Weights of a small image embedding model: arch vit.
Rows from block 6 of a small image embedding model, named by matrix and row number. Rows with one number belong to one neuron. Each number is 500 + 40 x the weight over its row's rms, rounded and kept within 0 to 999. All counts start at 0. Numbers have three digits each.
After each neuron's rows are labels from the 100 images, of 14976, where the neuron reaches its highest value: "responds to" is what is common among them. Only what is clearly more common there than usual is listed. The data: photos of arthropod specimens (BIOSCAN-5M). In brackets: how many of the 100, against the usual share in percent.
# fc1: MLP up (model.blocks.6.mlp.fc1.weight, 512x256), inputs 0-85
# fc2: MLP down (model.blocks.6.mlp.fc2.weight, 256x512, transposed), outputs 0-85

fc1.217:511453541562493540473450547496490491509523467492464565468435493473525499533537434482468526513477477487454514425413496558514487466563470507490463553575547523480534432513480487460502489419460561480521493515515436574494495531529471467573521579533576557480458499
fc2.217:533542381477521456561468462462471506555449537439499541479480510467536488447522489483466489418433500549575500527461487439492575531446430444407471577527496550527473558539414506575536485518524442479512470497420484601530561501558533493436432514501505537512515550
responds to: order Lepidoptera (36 vs 7.3)

fc1.218:478472467553569526487521450528487493459490511491495509496480412501547525489563542464520490537532490461457467477524524500465522469507504590480490511525497394430487472590519513505496522470506483483443478452539418504536528503509494504491535525496512470458432511
fc2.218:460508460476393515464524466496487474494516480494447492489531517489536478529476491493521481631480470480463584512537465483477562485426458444538500561473497431596546544487539521472497472472600483504517490489494514453500517487545600515485462456489503503496514454
responds to: order Hemiptera (51 vs 11.3)

fc1.248:458495502431556562450468438559499447502561523528466450455502471497444483491505531528616422501588455498480489482549545577452469585510531538544537521435503497467523485437512551553530498529479541582500502458475480503477508506511498491532512504456499469469507479
fc2.248:500507443525514525527486547525520499562489460481543502581447469499530422518559446507410446520502484470491489502545506526562542465437530510502459495535515500452470569525444470555539498486475565504487469504497499559538541459529552442508469515507486460503496445
responds to: class Arachnida (30 vs 4); order Trombidiformes (28 vs 1.4)

fc1.42:450524491484496536506559542547489515538467495510487458515468446481561487518538521523523431452522496464484529532498416469517548498555518522497484549522545510498521496512549513477541538533460556462550417586414523475514520550503568429459515499483533448508500513
fc2.42:503528547500482500461474456424510388481528568498546510494494476578440525554490554500577551467542518479414487495498558485564486526401529558642483463490505442504391452489519519418501492485466518499500524512515499452483473503522447460474500501503503548497512518
responds to: order Diptera (66 vs 30.6)

fc1.442:396536439518560564501510497535496483450467572506451415496507462499506529517496501504540516586543513459466436443516500542439474510496498541518545460554509497482498519523524536520496529477506520517546500487548491431500512506513537462480512498483488501496514470
fc2.442:490447520490524469513614509546453478550521483546438514485464511454571518482502456499496507613460447510585545531429422494430578476569455499505445510486506441504434501501502452537477505437578535499496502521471498495504532501508492546476448515498476496521509514
responds to: order Coleoptera (41 vs 16.8)

fc1.196:512463507527514523514483521520526491549467541447458458535453534473516519518529561470544463501576480460454477553486496495503536590514485524535485556484515505542498421466570564537514593530475512525526413539418513389462483516488547453495485532492515474448474491
fc2.196:462523499495437509461480507489551571482469541516556460578548458551554498544482517498536538524508504524503454511421539428575474511442482583512486505502501433545529529529531483481477538501409469491479485510475509464488480525529475454477536564527518504489502519
responds to: order Diptera (76 vs 30.6)

fc1.134:415520469466490542395507485543521521474489480513492479495486457484485469474567509498596439487567477492477504538508568529513420609469563507493552489460466498484512510447475503509546512544459484515505526476530441490502503513537507531507497493483507490497497478
fc2.134:479464507496483550477490456532611508476458512487507458575556452563498465497521490501492495511516524506422538512439530556498530512435489504528555468519510541516403616498447501607491487479457450497471513486445492516475488500483531448544487432518515511506514412
responds to: class Arachnida (28 vs 4); order Trombidiformes (27 vs 1.4)

fc1.347:435522522513563588492526515478505523532525603507496497487536570492444518525508474504521455485454468410431557458602475532481502477535518517540479530478379512523478404526481547441525506456500502526562456488532423476586508518516465483432488529472479528441484491
fc2.347:520434632478510480482505522508438475487494563501523490438557478503444466454498553519538517481481448478434449415482413533485522537505534495546447527498475525442460440487573537446468573447477477507498420510449518452456520462515524496461506564476502511502527504
responds to: order Coleoptera (38 vs 16.8)

fc1.352:484454461548475563429472522484503510486546500494528490492500511429528443433537446479507525479482428467432521488442518543541503522443468484542489474517513515506463448544487464479494489424514463461537525459484427520503499507500576533541511505576549477421469476
fc2.352:481531457482546524559483477463496486516474520573502481433477492445494471543449626505526550436435494542493570495491449538453480450523594409504447506495499529547543583467417501529527507464506523512509485499560494478479552515517435467473523504487490533518497580
responds to: order Coleoptera (60 vs 16.8)

fc1.204:510494549495548564438458531506507472537448524504453504563413401461472503499509569474560424538522506489441501531523499506479518577533534554538514498471508503476499417465487502560575585513528539549509477572511469446503515586481490444498570541474563478485506465
fc2.204:531418554505419457529553499468505574451554391531598476462490496521532471526434499499522534509521496559530412466495554477540481550544468460477425494489515482496479474470527474403462524479514480482508504489507503446466510484490488585522596492570504491489511567
responds to: order Coleoptera (36 vs 16.8)

fc1.273:516470514499540540459468523500499474515482540480522496569407493481545468532460528521449495515486506468419479451467501512497539523517476551533473506512532496450535416541495450494526491481533499489554511525526408509536526560507544475516560542533591472415475502
fc2.273:524464469509448549431549556394489482474573470558464500456481528480511538468483563507556534511434466500597522473575436502462471500520562507418537461499515521606547431478472515449452519485539559505503496522465501515495477492511498555493562495540483553484488516
responds to: order Lepidoptera (31 vs 7.3)

fc1.139:528530545541482524442555534548503493490457530497494515521459373550444554498599586478560449521548538508440448564518495497484470522521495579501547497481473504480565432472555485461523553560440560509391482514531483512512448532523449441501501505495479493445517505
fc2.139:433453527510563525485491456536563486517573488541481490472544494509490540508491429492622520535572419443424547448528543525488482523548522573569453496520509501500517476553475490464482506391479459488496490493489499362497534481486485496534555489508507453511495456
responds to: order Diptera (66 vs 30.6)

fc1.107:455495496511498546522511551551502526458460520524441467512492486461517500540512513485592487571516473475479515535542465534538443511507539547502538503510462439485525490458547526432511558459531515534517508480521451414424494528516467507501558511507541497476506463
fc2.107:429517537492512520479566416535484459414476546555486485475524529460541541526525454495454490588466486494467562514536506515419526468407476438574501520479533476520379633553486450506522506547547459508529490494488505506500493497480514580484393503505493491499501517
responds to: order Coleoptera (55 vs 16.8)

fc1.270:423498463515512524470534530537470500528453577494484425540473445498512478503495549525529441467528493475460515544495462467530457531483502506507496526530483550551461472473527557512571522465475514502499409539459545498464483588527531452426495499481541523512546499
fc2.270:517439507501503483521545425510477464457556487509563546503503483491487571561559466499534491512536546545479544560447529587513512549534456582539493478486492455508561399502542458551468495547448492498499507496483506519503499486473426522542491480519496515495497561
responds to: order Diptera (62 vs 30.6)

fc1.420:515537521490508552443518506524449488483435567492457506525510416513436516548586569484577394510501530485440481567518485521445503524513507538507527536472447511511550459490525532469563532540476566534457499466527465522508490538527460447472517488453507476409536497
fc2.420:432457504485558519515522428549507476521518553521532480409517509499551536582490465501547517539550488467471506485429477522437488519527501590582464588500526488557602468533497548491441513379427471508498477494516499384484532489463522440508588539497508491509496500
responds to: order Hymenoptera (45 vs 20.5)

fc1.483:497505511483535508513510544478451466500531560419428541483491498477513532521544500435470450453522515483506436533510459540421568493536481585501514555400481442493520435551560525530509472546488520574521495541539493517579531485503501469486506482429476456412517518
fc2.483:563491529519475538500434584473476514558498455503530553603452494527516591441511486504493433477518508464422434510566470511558579566489494578552485541496509487498574458441552445418553531535498484492553491513480484495520500483554558434399462502522507488502519497
responds to: order Hemiptera (50 vs 11.3)

fc1.394:548516541507515518511476482512498489533500608490483493546471523497451510505520568464471420494518494488480447456548495508552514502421519455576466551456503476496520498503546599493574589533468580509550461495479457446487473548475582505464531564492520489448464504
fc2.394:541534509521426485469476435499541476504477573446564516568511457549474556561532457499494504530525525499484538501497513512521519557416492536472529456504524404468479458505519511464484496499482532506473515518534506519504484514459435476549510557498502545493498475
responds to: order Diptera (63 vs 30.6)

fc1.199:467554502521527535502471489531534485561417519522502465550504474515510525505560608510552465564538531427446491467519458454446463509556496521532564504504469492530474445512521514495510467496463586489537494533492421482540504556460475375456519557477523517481502489
fc2.199:556433564448589423429507445464464523497536574576474509431502487506528449401492471488519564458461458524574489492484562461462571514486554512480429512496491437468415518544437491481452477488517442523497509467487471492517577489473434562496465506542505456490495627
responds to: family Anthomyiidae (25 vs 0.8)

fc1.74:466502488472526553514518535485543559510489455508516504493473515504529512481483576524488417508520502464472408526499461496451498489565464579539493503469488457464504455500510452387490570528505431487585510495448521481505503502472544438430563497528476458484462509
fc2.74:408486397445462418460594557463467485494508520478440488536466529476599448491500491508515518500474469616565532613451508453501508484508540456539505494487521542546478485471470504516461474472548451491555450500498498540532536518511579537479433434463485572523492544
responds to: order Diptera (75 vs 30.6)

fc1.335:437512538499569547461500481509498472526505520481473467499563456520422542465549539523550442527572468480455439460578511532424512510561486515570545536464488476468481468461515551499549507515491527568499456460467392516519545524514509474542505539493519475464499507
fc2.335:490512491561565556504526475533497473504537524506464497607529425521479508442563445500469473510489496461405546445536493540486505498509509560511445500517519407499457503588512506557510486485441514509503514488501480570568485495498511519504543537544487507495498453
responds to: class Arachnida (41 vs 4); order Trombidiformes (38 vs 1.4)

fc1.472:433471483536559528473508471553498542450442483501440497498503427500483484539536537485600492562528512497460473511499513517495424549574534539469536506538481439458520458485525472487519555494501469517493525474532410459467487526569452502516575545510568500463478502
fc2.472:491574490500439481486514418521548456477491505584545499429548528509502509448550448492485508602459489520493570511603560542477518475399505430515510484476511477506437623506466491493517476532554454504485519497515507475471532497415473599513402505512502481497503504
responds to: order Lepidoptera (28 vs 7.3)

fc1.435:446509518514563567468487453526477461519527476491425496469518437498457503533510565515618415509531435490451498559553525581439503577538486502576502548481498453532419474459493593475590517504493504574543430446530483497462550540520481535550507565467491474519514481
fc2.435:487437495550499552553538501563430502479520436443478486541500471502550464484530491486513430528537468472457503533540512557475498521509497590538507525529513476515416497523506547563491477433443546496513504481464489506521513483599514534584573491501510464488486420
responds to: class Arachnida (33 vs 4); order Trombidiformes (29 vs 1.4)

fc1.90:504511571504509535494454419440530475520493570435448504509437554458453521538489516481524452467497528480507487437556459500428505521466442438530477520508531498509498480508500588531576578478489491493530499481465469483547466510521531503516506502471536442508451505
fc2.90:533510507526504498516511405518520420535538569455531546509509466505454526497573431504498501562551480457517537478518516556540515540429510561546493459506465432451446397540536537478466495455511527516485526499516492474464504506398444525530494551522474512500458472
responds to: order Hymenoptera (55 vs 20.5)

fc1.498:501430519574508542443466518483516493520502527427485533497472499470467490436535502459542542532553479464389474474512540522534529471486453555502499481494475547393503400583510449515508543499461455458440472510500465525517519506460503456522465503518495449394458507
fc2.498:534509383491516481447478436492532488519448552542532495428489507480529575506413433493518496461473476506574549519535426453597503449474558493409493439496486501587456613514486533517507507459546505478508482516504519441441455476531473533464494442521507536519519459
responds to: class Arachnida (27 vs 4)

fc1.504:449433458532490525395503442547529486479528514515427416473539433456523480459557507497558532550508428469446500483460488578540514475452494467538479452555478478453458463519498517539474483438504465442505500412517409514462511497467545530550491526540505489490512479
fc2.504:481513442491497517483477436528556626530456488544500484473521508493552453502486555515538540483426494466524553476411431477508500529488505545462490496530512468555484605528435511520427514429516451495522498503420489473481514491544537503522542549504507510534491457
responds to: order Diptera (80 vs 30.6)

fc1.503:523490477565504547422473494499504517509467462464510547556499501512469505524495616487515405486456503476427500502538488501506550515519496505535515526455464436587490508491442503445581452525541504536558494420471449555526488568559467458457466571474500555473543485
fc2.503:513599432491517513460487490490480451439476577543463471533479517524471578588529535499437475496495511506430578534485481562524487490405505474497580425512481519521506597438515534561519502579475557502521492485528504510497495509534530504444440529444509528506502441
responds to: order Hymenoptera (42 vs 20.5)

fc1.488:518500599499533543497459431418533496528510577478436494505430531472464545524488521500515419457517524480511516431550500500457488545505459475530478514521516507509486478493493599533555521466527506488539512460456469521553479502500573492523520487449529465514459508
fc2.488:505535484509518484512521405523526399524530569462531537519522471478461527477622414513499479600546468451533546470553491541509500532443530536531523470525472458465464390540516550494466491439522532494479526501502491477472520506400475508510484518523478496519470477
responds to: order Hymenoptera (58 vs 20.5)

fc1.101:477480464517510544485537444516506509479471478454494513509516446535444507475545590517534408548566522471442440517487571485472475512514481601474485545531481443464513477506479540562529521493480551517464489435549369494482484552499427481500502509517534442523469492
fc2.101:485534478508449478511457589518510538457504516489509488582502520524460468519506418500571503539527476488432537473583494479456475513496460469485577537487484504537572481446513517471515504450604506505496507493485515449498497503537548514446532459513507493487515455
responds to: order Hemiptera (41 vs 11.3)

fc1.123:483430518554527554485505480482529512507497511460474541536462483492503490490558559492493485541557487432416459457538538487549449548538471556544542565508495465486460381508501520511501522456482506495577481523524428442529501546516481439457526550482577457483432473
fc2.123:553447469489479471573548405525451578506488521531551535380512487407582426551502370510521507503462467455502513568455540484461535513461509544508461531494500492527453517573529445486463509438583483504513495507454505477477555520565513581545502513497498484513493546
responds to: order Lepidoptera (39 vs 7.3)

fc1.497:436525479459523484520517496515458525516446536498508488520488512498541472556509524530490444509504488495532459537528473443409485497528520550467495566503493434596511515505484587456526523475505515539518456540459502475540558505562466488463539472481519436591492519
fc2.497:456578444493451529469445528514506479541452535529535451516504489539535488458544559502508540485523498453457531544449490464619494503387542452564516470524489533459434591439510581484484533482436502506503484513493513446431518509474562464505472559486500519511504453
responds to: order Hymenoptera (46 vs 20.5)