A small image embedding model, trained from scratch.
Training: adamw at rate 0.00088, batches of 128, held-out accuracy 60%.
Data: trained on photos of arthropod specimens (BIOSCAN-5M), 97500 training examples, 15.4 epochs.
Rows from block 3, named by matrix and row number. Rows with one number belong to one neuron. Each number is 200 + 40 x the weight over its row's rms, rounded and kept within 0 to 999. All counts start at 0. After the name is the row's rms in percent of the matrix's.
# fc1: MLP up (model.blocks.3.mlp.fc1.weight, 512x256), inputs 0-255
# fc2: MLP down (model.blocks.3.mlp.fc2.weight, 256x512, transposed), outputs 0-255
fc1.484,121,174,216,152,135,203,243,234,201,194,187,197,179,212,213,142,183,76,200,218,141,192,184,212,225,202,211,174,231,174,147,197,258,174,131,239,222,240,140,192,195,188,197,207,162,180,151,248,240,198,236,230,225,190,219,208,257,221,251,235,239,223,276,221,220,181,216,243,210,126,203,188,183,249,206,184,267,218,170,177,243,172,279,165,261,212,150,163,240,221,184,240,42,200,246,195,228,139,178,240,194,226,164,160,169,250,180,170,273,124,184,161,188,222,197,210,202,224,170,215,177,148,220,172,245,241,167,203,249,177,209,165,191,165,230,251,141,273,211,182,159,218,174,173,194,243,175,151,234,257,171,206,176,198,227,166,235,256,272,179,190,169,229,270,201,203,189,287,139,196,242,213,44,210,200,216,127,123,214,174,153,275,162,184,200,220,152,215,216,199,240,142,166,238,158,246,236,204,233,172,215,174,191,246,173,216,208,222,254,269,176,210,169,165,184,261,214,245,237,195,217,218,245,267,243,194,195,199,195,177,123,177,233,137,205,205,242,216,209,237,206,249,198,151,112,209,216,235,233,202,82,146,231,142,221,277,204
fc2.484,109,246,170,234,187,193,208,173,189,226,194,262,210,208,198,177,265,168,191,125,221,252,260,132,224,205,164,230,209,207,193,197,231,219,150,212,207,180,194,256,242,168,202,219,178,146,222,224,123,187,202,131,257,180,186,216,185,184,266,245,151,240,207,180,189,159,197,178,220,200,198,152,116,202,194,134,94,202,294,214,218,176,190,261,204,186,180,236,163,139,201,126,332,260,217,234,182,230,247,198,167,206,293,208,210,140,183,259,161,248,228,213,232,137,196,161,208,227,242,243,211,187,153,263,204,187,222,193,321,264,141,222,159,303,126,262,160,141,245,152,180,136,220,209,211,194,168,223,191,193,226,178,203,87,153,265,182,246,148,234,205,228,193,149,229,217,196,208,215,115,223,196,259,185,156,190,234,183,189,198,199,169,250,190,192,237,275,140,158,221,187,177,198,141,210,166,151,130,188,245,181,146,157,183,185,197,194,172,213,198,199,222,176,189,241,191,260,182,104,169,181,207,130,209,218,193,185,226,206,195,199,165,161,258,207,188,200,158,165,177,228,215,203,255,263,217,213,256,169,111,252,177,154,203,193,115,198
fc1.485,086,207,181,177,288,222,185,146,219,143,237,253,273,163,225,249,189,216,155,188,192,74,169,172,159,197,246,198,192,252,215,234,215,173,203,185,199,189,228,262,218,197,181,243,141,202,209,207,200,151,174,125,223,195,197,171,221,203,244,222,175,133,199,218,135,182,180,211,93,203,155,225,236,173,185,209,232,224,232,222,227,233,179,202,127,182,219,139,229,127,144,187,248,160,184,107,205,214,135,176,263,182,145,199,233,245,231,154,192,244,206,233,146,221,199,180,156,206,274,214,193,189,167,109,226,186,236,236,175,195,262,337,199,197,251,180,153,177,163,226,204,303,242,177,222,218,202,204,180,201,166,212,174,267,227,169,167,161,174,158,238,174,180,210,206,138,238,201,247,261,136,105,260,165,213,166,231,182,186,236,201,193,222,197,235,225,258,259,242,160,141,287,280,231,196,216,166,149,176,186,172,200,202,179,217,151,261,219,211,182,202,177,203,237,210,241,141,202,285,182,214,212,157,109,149,211,189,175,61,250,259,249,234,157,240,211,210,216,194,248,204,147,191,213,222,204,217,146,193,184,186,202,261,238,214,220,182
fc2.485,073,278,229,149,221,147,179,196,205,194,196,208,236,203,153,306,181,236,211,211,209,66,277,164,192,170,267,318,196,198,209,223,207,227,247,179,210,196,186,209,190,191,179,202,117,225,231,174,272,196,198,149,71,209,183,284,188,186,290,188,187,142,191,194,202,188,137,279,198,218,204,233,184,197,222,202,201,198,205,186,248,143,174,248,204,240,161,191,198,223,209,255,226,163,232,102,222,217,156,201,170,249,193,167,215,196,264,183,126,228,188,222,193,197,157,234,203,298,243,242,219,175,156,248,207,271,229,255,166,122,257,202,186,226,207,159,143,189,161,287,188,217,266,187,215,272,172,191,218,222,190,221,205,200,156,205,170,225,151,140,210,156,212,178,183,194,248,188,209,221,201,192,214,187,185,208,277,205,199,205,188,149,199,198,192,190,226,222,286,132,233,209,195,171,181,190,228,123,174,189,197,173,141,187,292,166,212,275,246,186,206,181,209,264,131,214,175,170,302,224,218,154,149,98,215,219,180,197,191,154,248,173,307,159,220,207,217,197,196,198,240,187,180,238,175,180,204,195,158,114,244,190,267,204,214,203,188
fc1.486,123,238,200,175,246,210,238,155,216,193,232,238,113,206,192,255,198,114,238,166,106,165,229,153,179,192,349,256,223,170,163,213,191,221,146,117,221,262,173,179,229,208,192,255,193,198,243,264,193,197,187,151,254,213,230,190,191,225,219,189,238,238,228,168,149,164,225,144,136,176,186,246,162,196,269,196,201,175,184,200,256,216,146,252,188,175,191,222,139,187,163,169,206,255,229,238,209,220,248,163,163,208,288,187,194,152,226,294,218,241,181,243,159,121,216,202,194,273,190,262,198,152,108,203,274,249,238,231,289,180,163,239,222,233,179,289,173,210,186,209,122,147,199,177,138,86,167,210,190,175,185,209,127,214,187,223,176,227,172,176,201,133,202,202,249,194,136,247,229,118,182,199,188,142,209,124,164,176,249,155,182,238,224,154,177,210,223,174,259,164,205,225,229,163,212,125,156,162,203,206,187,259,206,207,210,221,153,162,199,178,200,163,190,225,182,203,198,203,101,189,115,193,142,199,193,209,262,247,206,203,194,197,183,273,195,206,182,189,187,229,188,232,170,253,258,187,180,238,217,158,192,197,183,176,283,242,200
fc2.486,173,166,218,205,183,255,231,193,195,198,184,175,247,198,174,200,229,231,208,256,170,243,178,172,175,230,202,165,219,180,198,183,177,243,164,198,189,251,193,167,158,200,188,193,167,223,176,229,234,205,177,199,279,223,225,223,193,222,202,221,266,234,229,198,209,193,248,163,204,206,215,273,220,215,265,223,297,200,113,182,258,217,195,235,190,208,197,239,171,219,204,259,59,171,167,212,222,154,145,104,164,174,120,134,211,259,170,264,236,183,171,241,177,191,137,174,207,216,193,193,217,147,126,32,210,133,150,182,210,207,187,205,225,143,158,212,144,253,213,222,206,172,148,266,206,214,209,156,207,200,198,201,205,203,303,155,241,211,194,97,198,175,205,248,213,193,177,204,180,167,208,213,150,201,190,192,131,204,233,196,177,252,178,208,173,198,226,230,275,193,226,189,199,189,217,274,210,149,243,168,239,286,255,208,229,252,223,94,274,214,248,189,186,128,147,160,234,215,232,208,159,232,182,250,182,130,236,157,228,220,162,210,212,194,132,188,219,194,224,155,220,259,230,221,137,199,220,244,247,203,172,186,229,145,189,360,198
fc1.487,084,207,222,210,220,213,246,126,198,146,218,185,231,180,175,245,199,194,197,231,175,160,251,193,184,248,228,299,259,247,200,250,221,212,185,145,195,238,226,187,197,187,155,178,176,207,243,182,247,180,286,161,138,246,217,260,141,182,306,148,194,171,229,195,252,256,243,199,119,243,196,259,190,174,291,232,83,172,162,175,226,181,169,230,257,229,177,213,229,190,193,209,212,163,201,192,162,129,144,204,177,138,196,163,213,250,277,190,181,248,224,183,225,184,211,256,232,243,227,171,210,215,180,207,196,198,223,227,221,162,225,252,273,206,195,260,199,252,116,264,159,248,155,211,105,217,194,174,239,241,141,211,243,212,200,181,129,222,218,207,228,139,220,227,169,185,225,179,233,156,127,215,175,173,225,202,156,195,189,197,207,207,223,229,153,237,248,202,215,159,290,195,211,156,185,134,189,115,180,202,235,202,203,283,289,207,157,222,252,208,179,208,194,252,160,194,161,184,235,221,277,180,64,176,145,261,187,252,185,194,167,181,243,134,166,204,185,158,176,193,213,146,125,277,167,152,136,182,210,228,209,162,246,173,215,160,166
fc2.487,089,204,203,227,213,196,176,193,202,197,203,107,167,201,217,214,185,198,205,191,198,195,192,271,222,123,207,163,166,200,208,178,208,203,184,192,226,204,193,160,154,191,238,206,266,195,171,176,205,209,249,305,346,186,262,87,244,218,91,266,187,295,215,203,205,203,229,150,215,218,208,179,180,211,210,229,313,209,272,209,155,224,249,165,192,226,189,152,145,275,189,225,216,162,197,175,160,195,223,193,186,190,193,134,184,215,193,221,229,108,238,262,268,238,229,182,215,60,175,217,168,214,202,229,222,226,200,169,196,259,250,231,232,90,192,200,218,180,253,82,217,169,204,158,179,206,201,152,191,204,248,167,213,233,243,240,237,176,258,231,179,194,201,209,193,205,250,193,166,208,188,214,183,218,198,201,208,220,186,190,197,226,125,186,195,207,156,182,149,212,165,191,209,251,160,218,283,249,206,192,210,198,212,268,137,224,190,123,135,214,196,222,163,135,174,184,247,205,160,216,170,241,304,271,190,208,214,166,190,236,187,150,154,173,147,216,162,215,164,196,210,279,204,152,191,208,200,166,234,233,150,182,116,122,196,290,186
fc1.488,091,197,95,227,254,224,213,213,221,211,256,166,223,186,220,100,194,136,203,208,198,184,171,181,171,170,227,221,172,249,180,253,264,146,213,177,198,186,190,160,196,140,222,254,307,220,235,173,189,246,177,199,143,176,224,155,195,198,169,120,213,240,222,193,153,223,196,212,184,204,93,221,239,194,203,235,157,199,191,240,240,192,212,169,161,201,241,93,220,159,205,170,267,183,152,157,191,190,186,224,228,128,180,213,170,214,217,246,213,196,206,234,220,238,239,260,168,170,208,209,110,224,220,232,239,254,216,202,281,200,191,184,222,256,223,212,197,202,219,235,201,288,197,163,201,169,195,188,244,191,183,161,216,299,151,182,196,191,192,209,181,156,194,188,179,93,202,207,205,176,226,163,200,213,254,169,190,191,220,232,235,178,201,230,168,205,318,280,159,232,191,225,201,205,194,137,183,218,184,190,166,208,209,182,214,103,184,194,212,152,242,173,238,286,271,168,142,242,238,169,141,250,106,192,177,247,171,201,76,298,191,287,172,189,287,239,156,118,219,221,179,226,173,234,263,222,197,155,188,262,202,129,178,257,190,220,201
fc2.488,076,235,236,242,206,110,224,195,196,198,205,188,168,203,218,185,224,266,196,182,199,220,241,217,185,264,174,184,218,197,210,190,216,207,149,197,231,271,192,271,189,210,162,208,128,197,196,238,212,207,226,218,222,178,208,227,182,200,173,255,176,157,191,198,212,150,131,227,191,201,230,168,145,198,226,185,183,199,179,103,127,201,222,167,223,170,154,289,215,216,191,273,196,161,289,194,239,185,126,184,89,215,229,196,207,244,220,242,213,148,221,127,148,140,178,89,218,226,231,186,263,0,101,195,178,130,211,222,174,147,216,243,232,122,152,187,228,223,225,153,217,154,173,223,199,278,197,191,213,226,200,202,221,151,262,317,193,219,235,251,214,263,204,238,207,206,131,199,180,169,203,204,207,252,106,199,218,184,218,222,178,236,174,195,220,224,180,90,166,239,223,198,200,182,173,213,216,185,189,210,239,226,259,249,227,344,216,174,217,211,227,173,221,120,177,177,209,190,169,237,202,211,186,221,201,167,180,202,193,226,170,132,218,190,104,202,234,239,163,181,195,216,161,221,182,202,197,233,191,152,192,196,170,224,199,253,217
fc1.489,087,254,229,212,225,185,210,108,171,226,156,178,176,173,147,229,199,177,159,273,198,203,236,111,177,154,281,247,196,178,177,188,226,253,215,134,151,267,198,201,229,196,207,207,145,195,169,212,250,170,142,174,279,198,145,254,137,296,229,267,222,266,247,166,208,257,214,163,202,253,197,233,155,128,248,151,241,188,185,197,251,167,177,188,132,275,183,193,231,221,222,236,187,226,202,310,155,209,159,205,206,227,251,177,250,240,70,142,174,198,192,189,238,141,228,220,196,201,202,235,147,209,129,164,191,262,235,199,191,265,174,182,181,189,254,311,186,212,241,166,149,180,231,158,225,173,155,157,238,254,169,206,197,197,208,161,161,147,199,168,177,211,175,208,184,177,185,163,203,254,159,216,210,238,205,252,187,232,128,166,247,207,220,193,190,200,223,181,143,135,184,266,226,198,180,214,185,179,165,275,223,245,212,228,142,191,193,239,239,237,223,282,184,175,193,164,211,247,282,169,194,120,220,218,177,170,218,108,190,141,188,187,142,138,197,216,196,257,202,197,164,227,208,252,174,214,116,116,221,179,187,176,245,157,223,188,157
fc2.489,089,235,278,238,203,194,235,182,178,198,211,250,196,210,236,217,218,209,198,181,197,213,232,210,196,284,195,166,214,196,204,218,181,246,117,218,223,217,196,193,185,211,136,199,179,229,229,240,196,183,186,176,100,179,187,242,239,204,159,135,212,170,194,202,203,230,162,297,201,192,180,237,209,216,224,238,44,207,228,222,245,183,195,194,236,201,152,233,141,179,215,164,199,202,253,175,184,158,234,219,132,137,240,148,224,144,337,238,148,180,202,196,115,233,224,261,209,249,201,205,205,148,180,326,207,86,204,138,206,148,188,176,288,240,84,261,204,249,232,295,202,204,160,274,146,209,152,234,130,129,244,220,191,203,200,240,213,217,186,210,215,151,206,219,233,186,174,197,193,192,210,204,143,215,194,186,119,179,202,189,178,208,168,219,207,223,169,241,215,236,170,196,206,213,111,233,264,171,211,206,229,307,221,202,248,210,172,193,210,200,199,167,195,199,200,198,216,180,159,246,212,190,149,214,204,244,139,247,202,198,138,111,292,235,186,218,201,188,202,188,198,189,125,179,141,203,205,169,108,189,282,198,226,196,204,178,195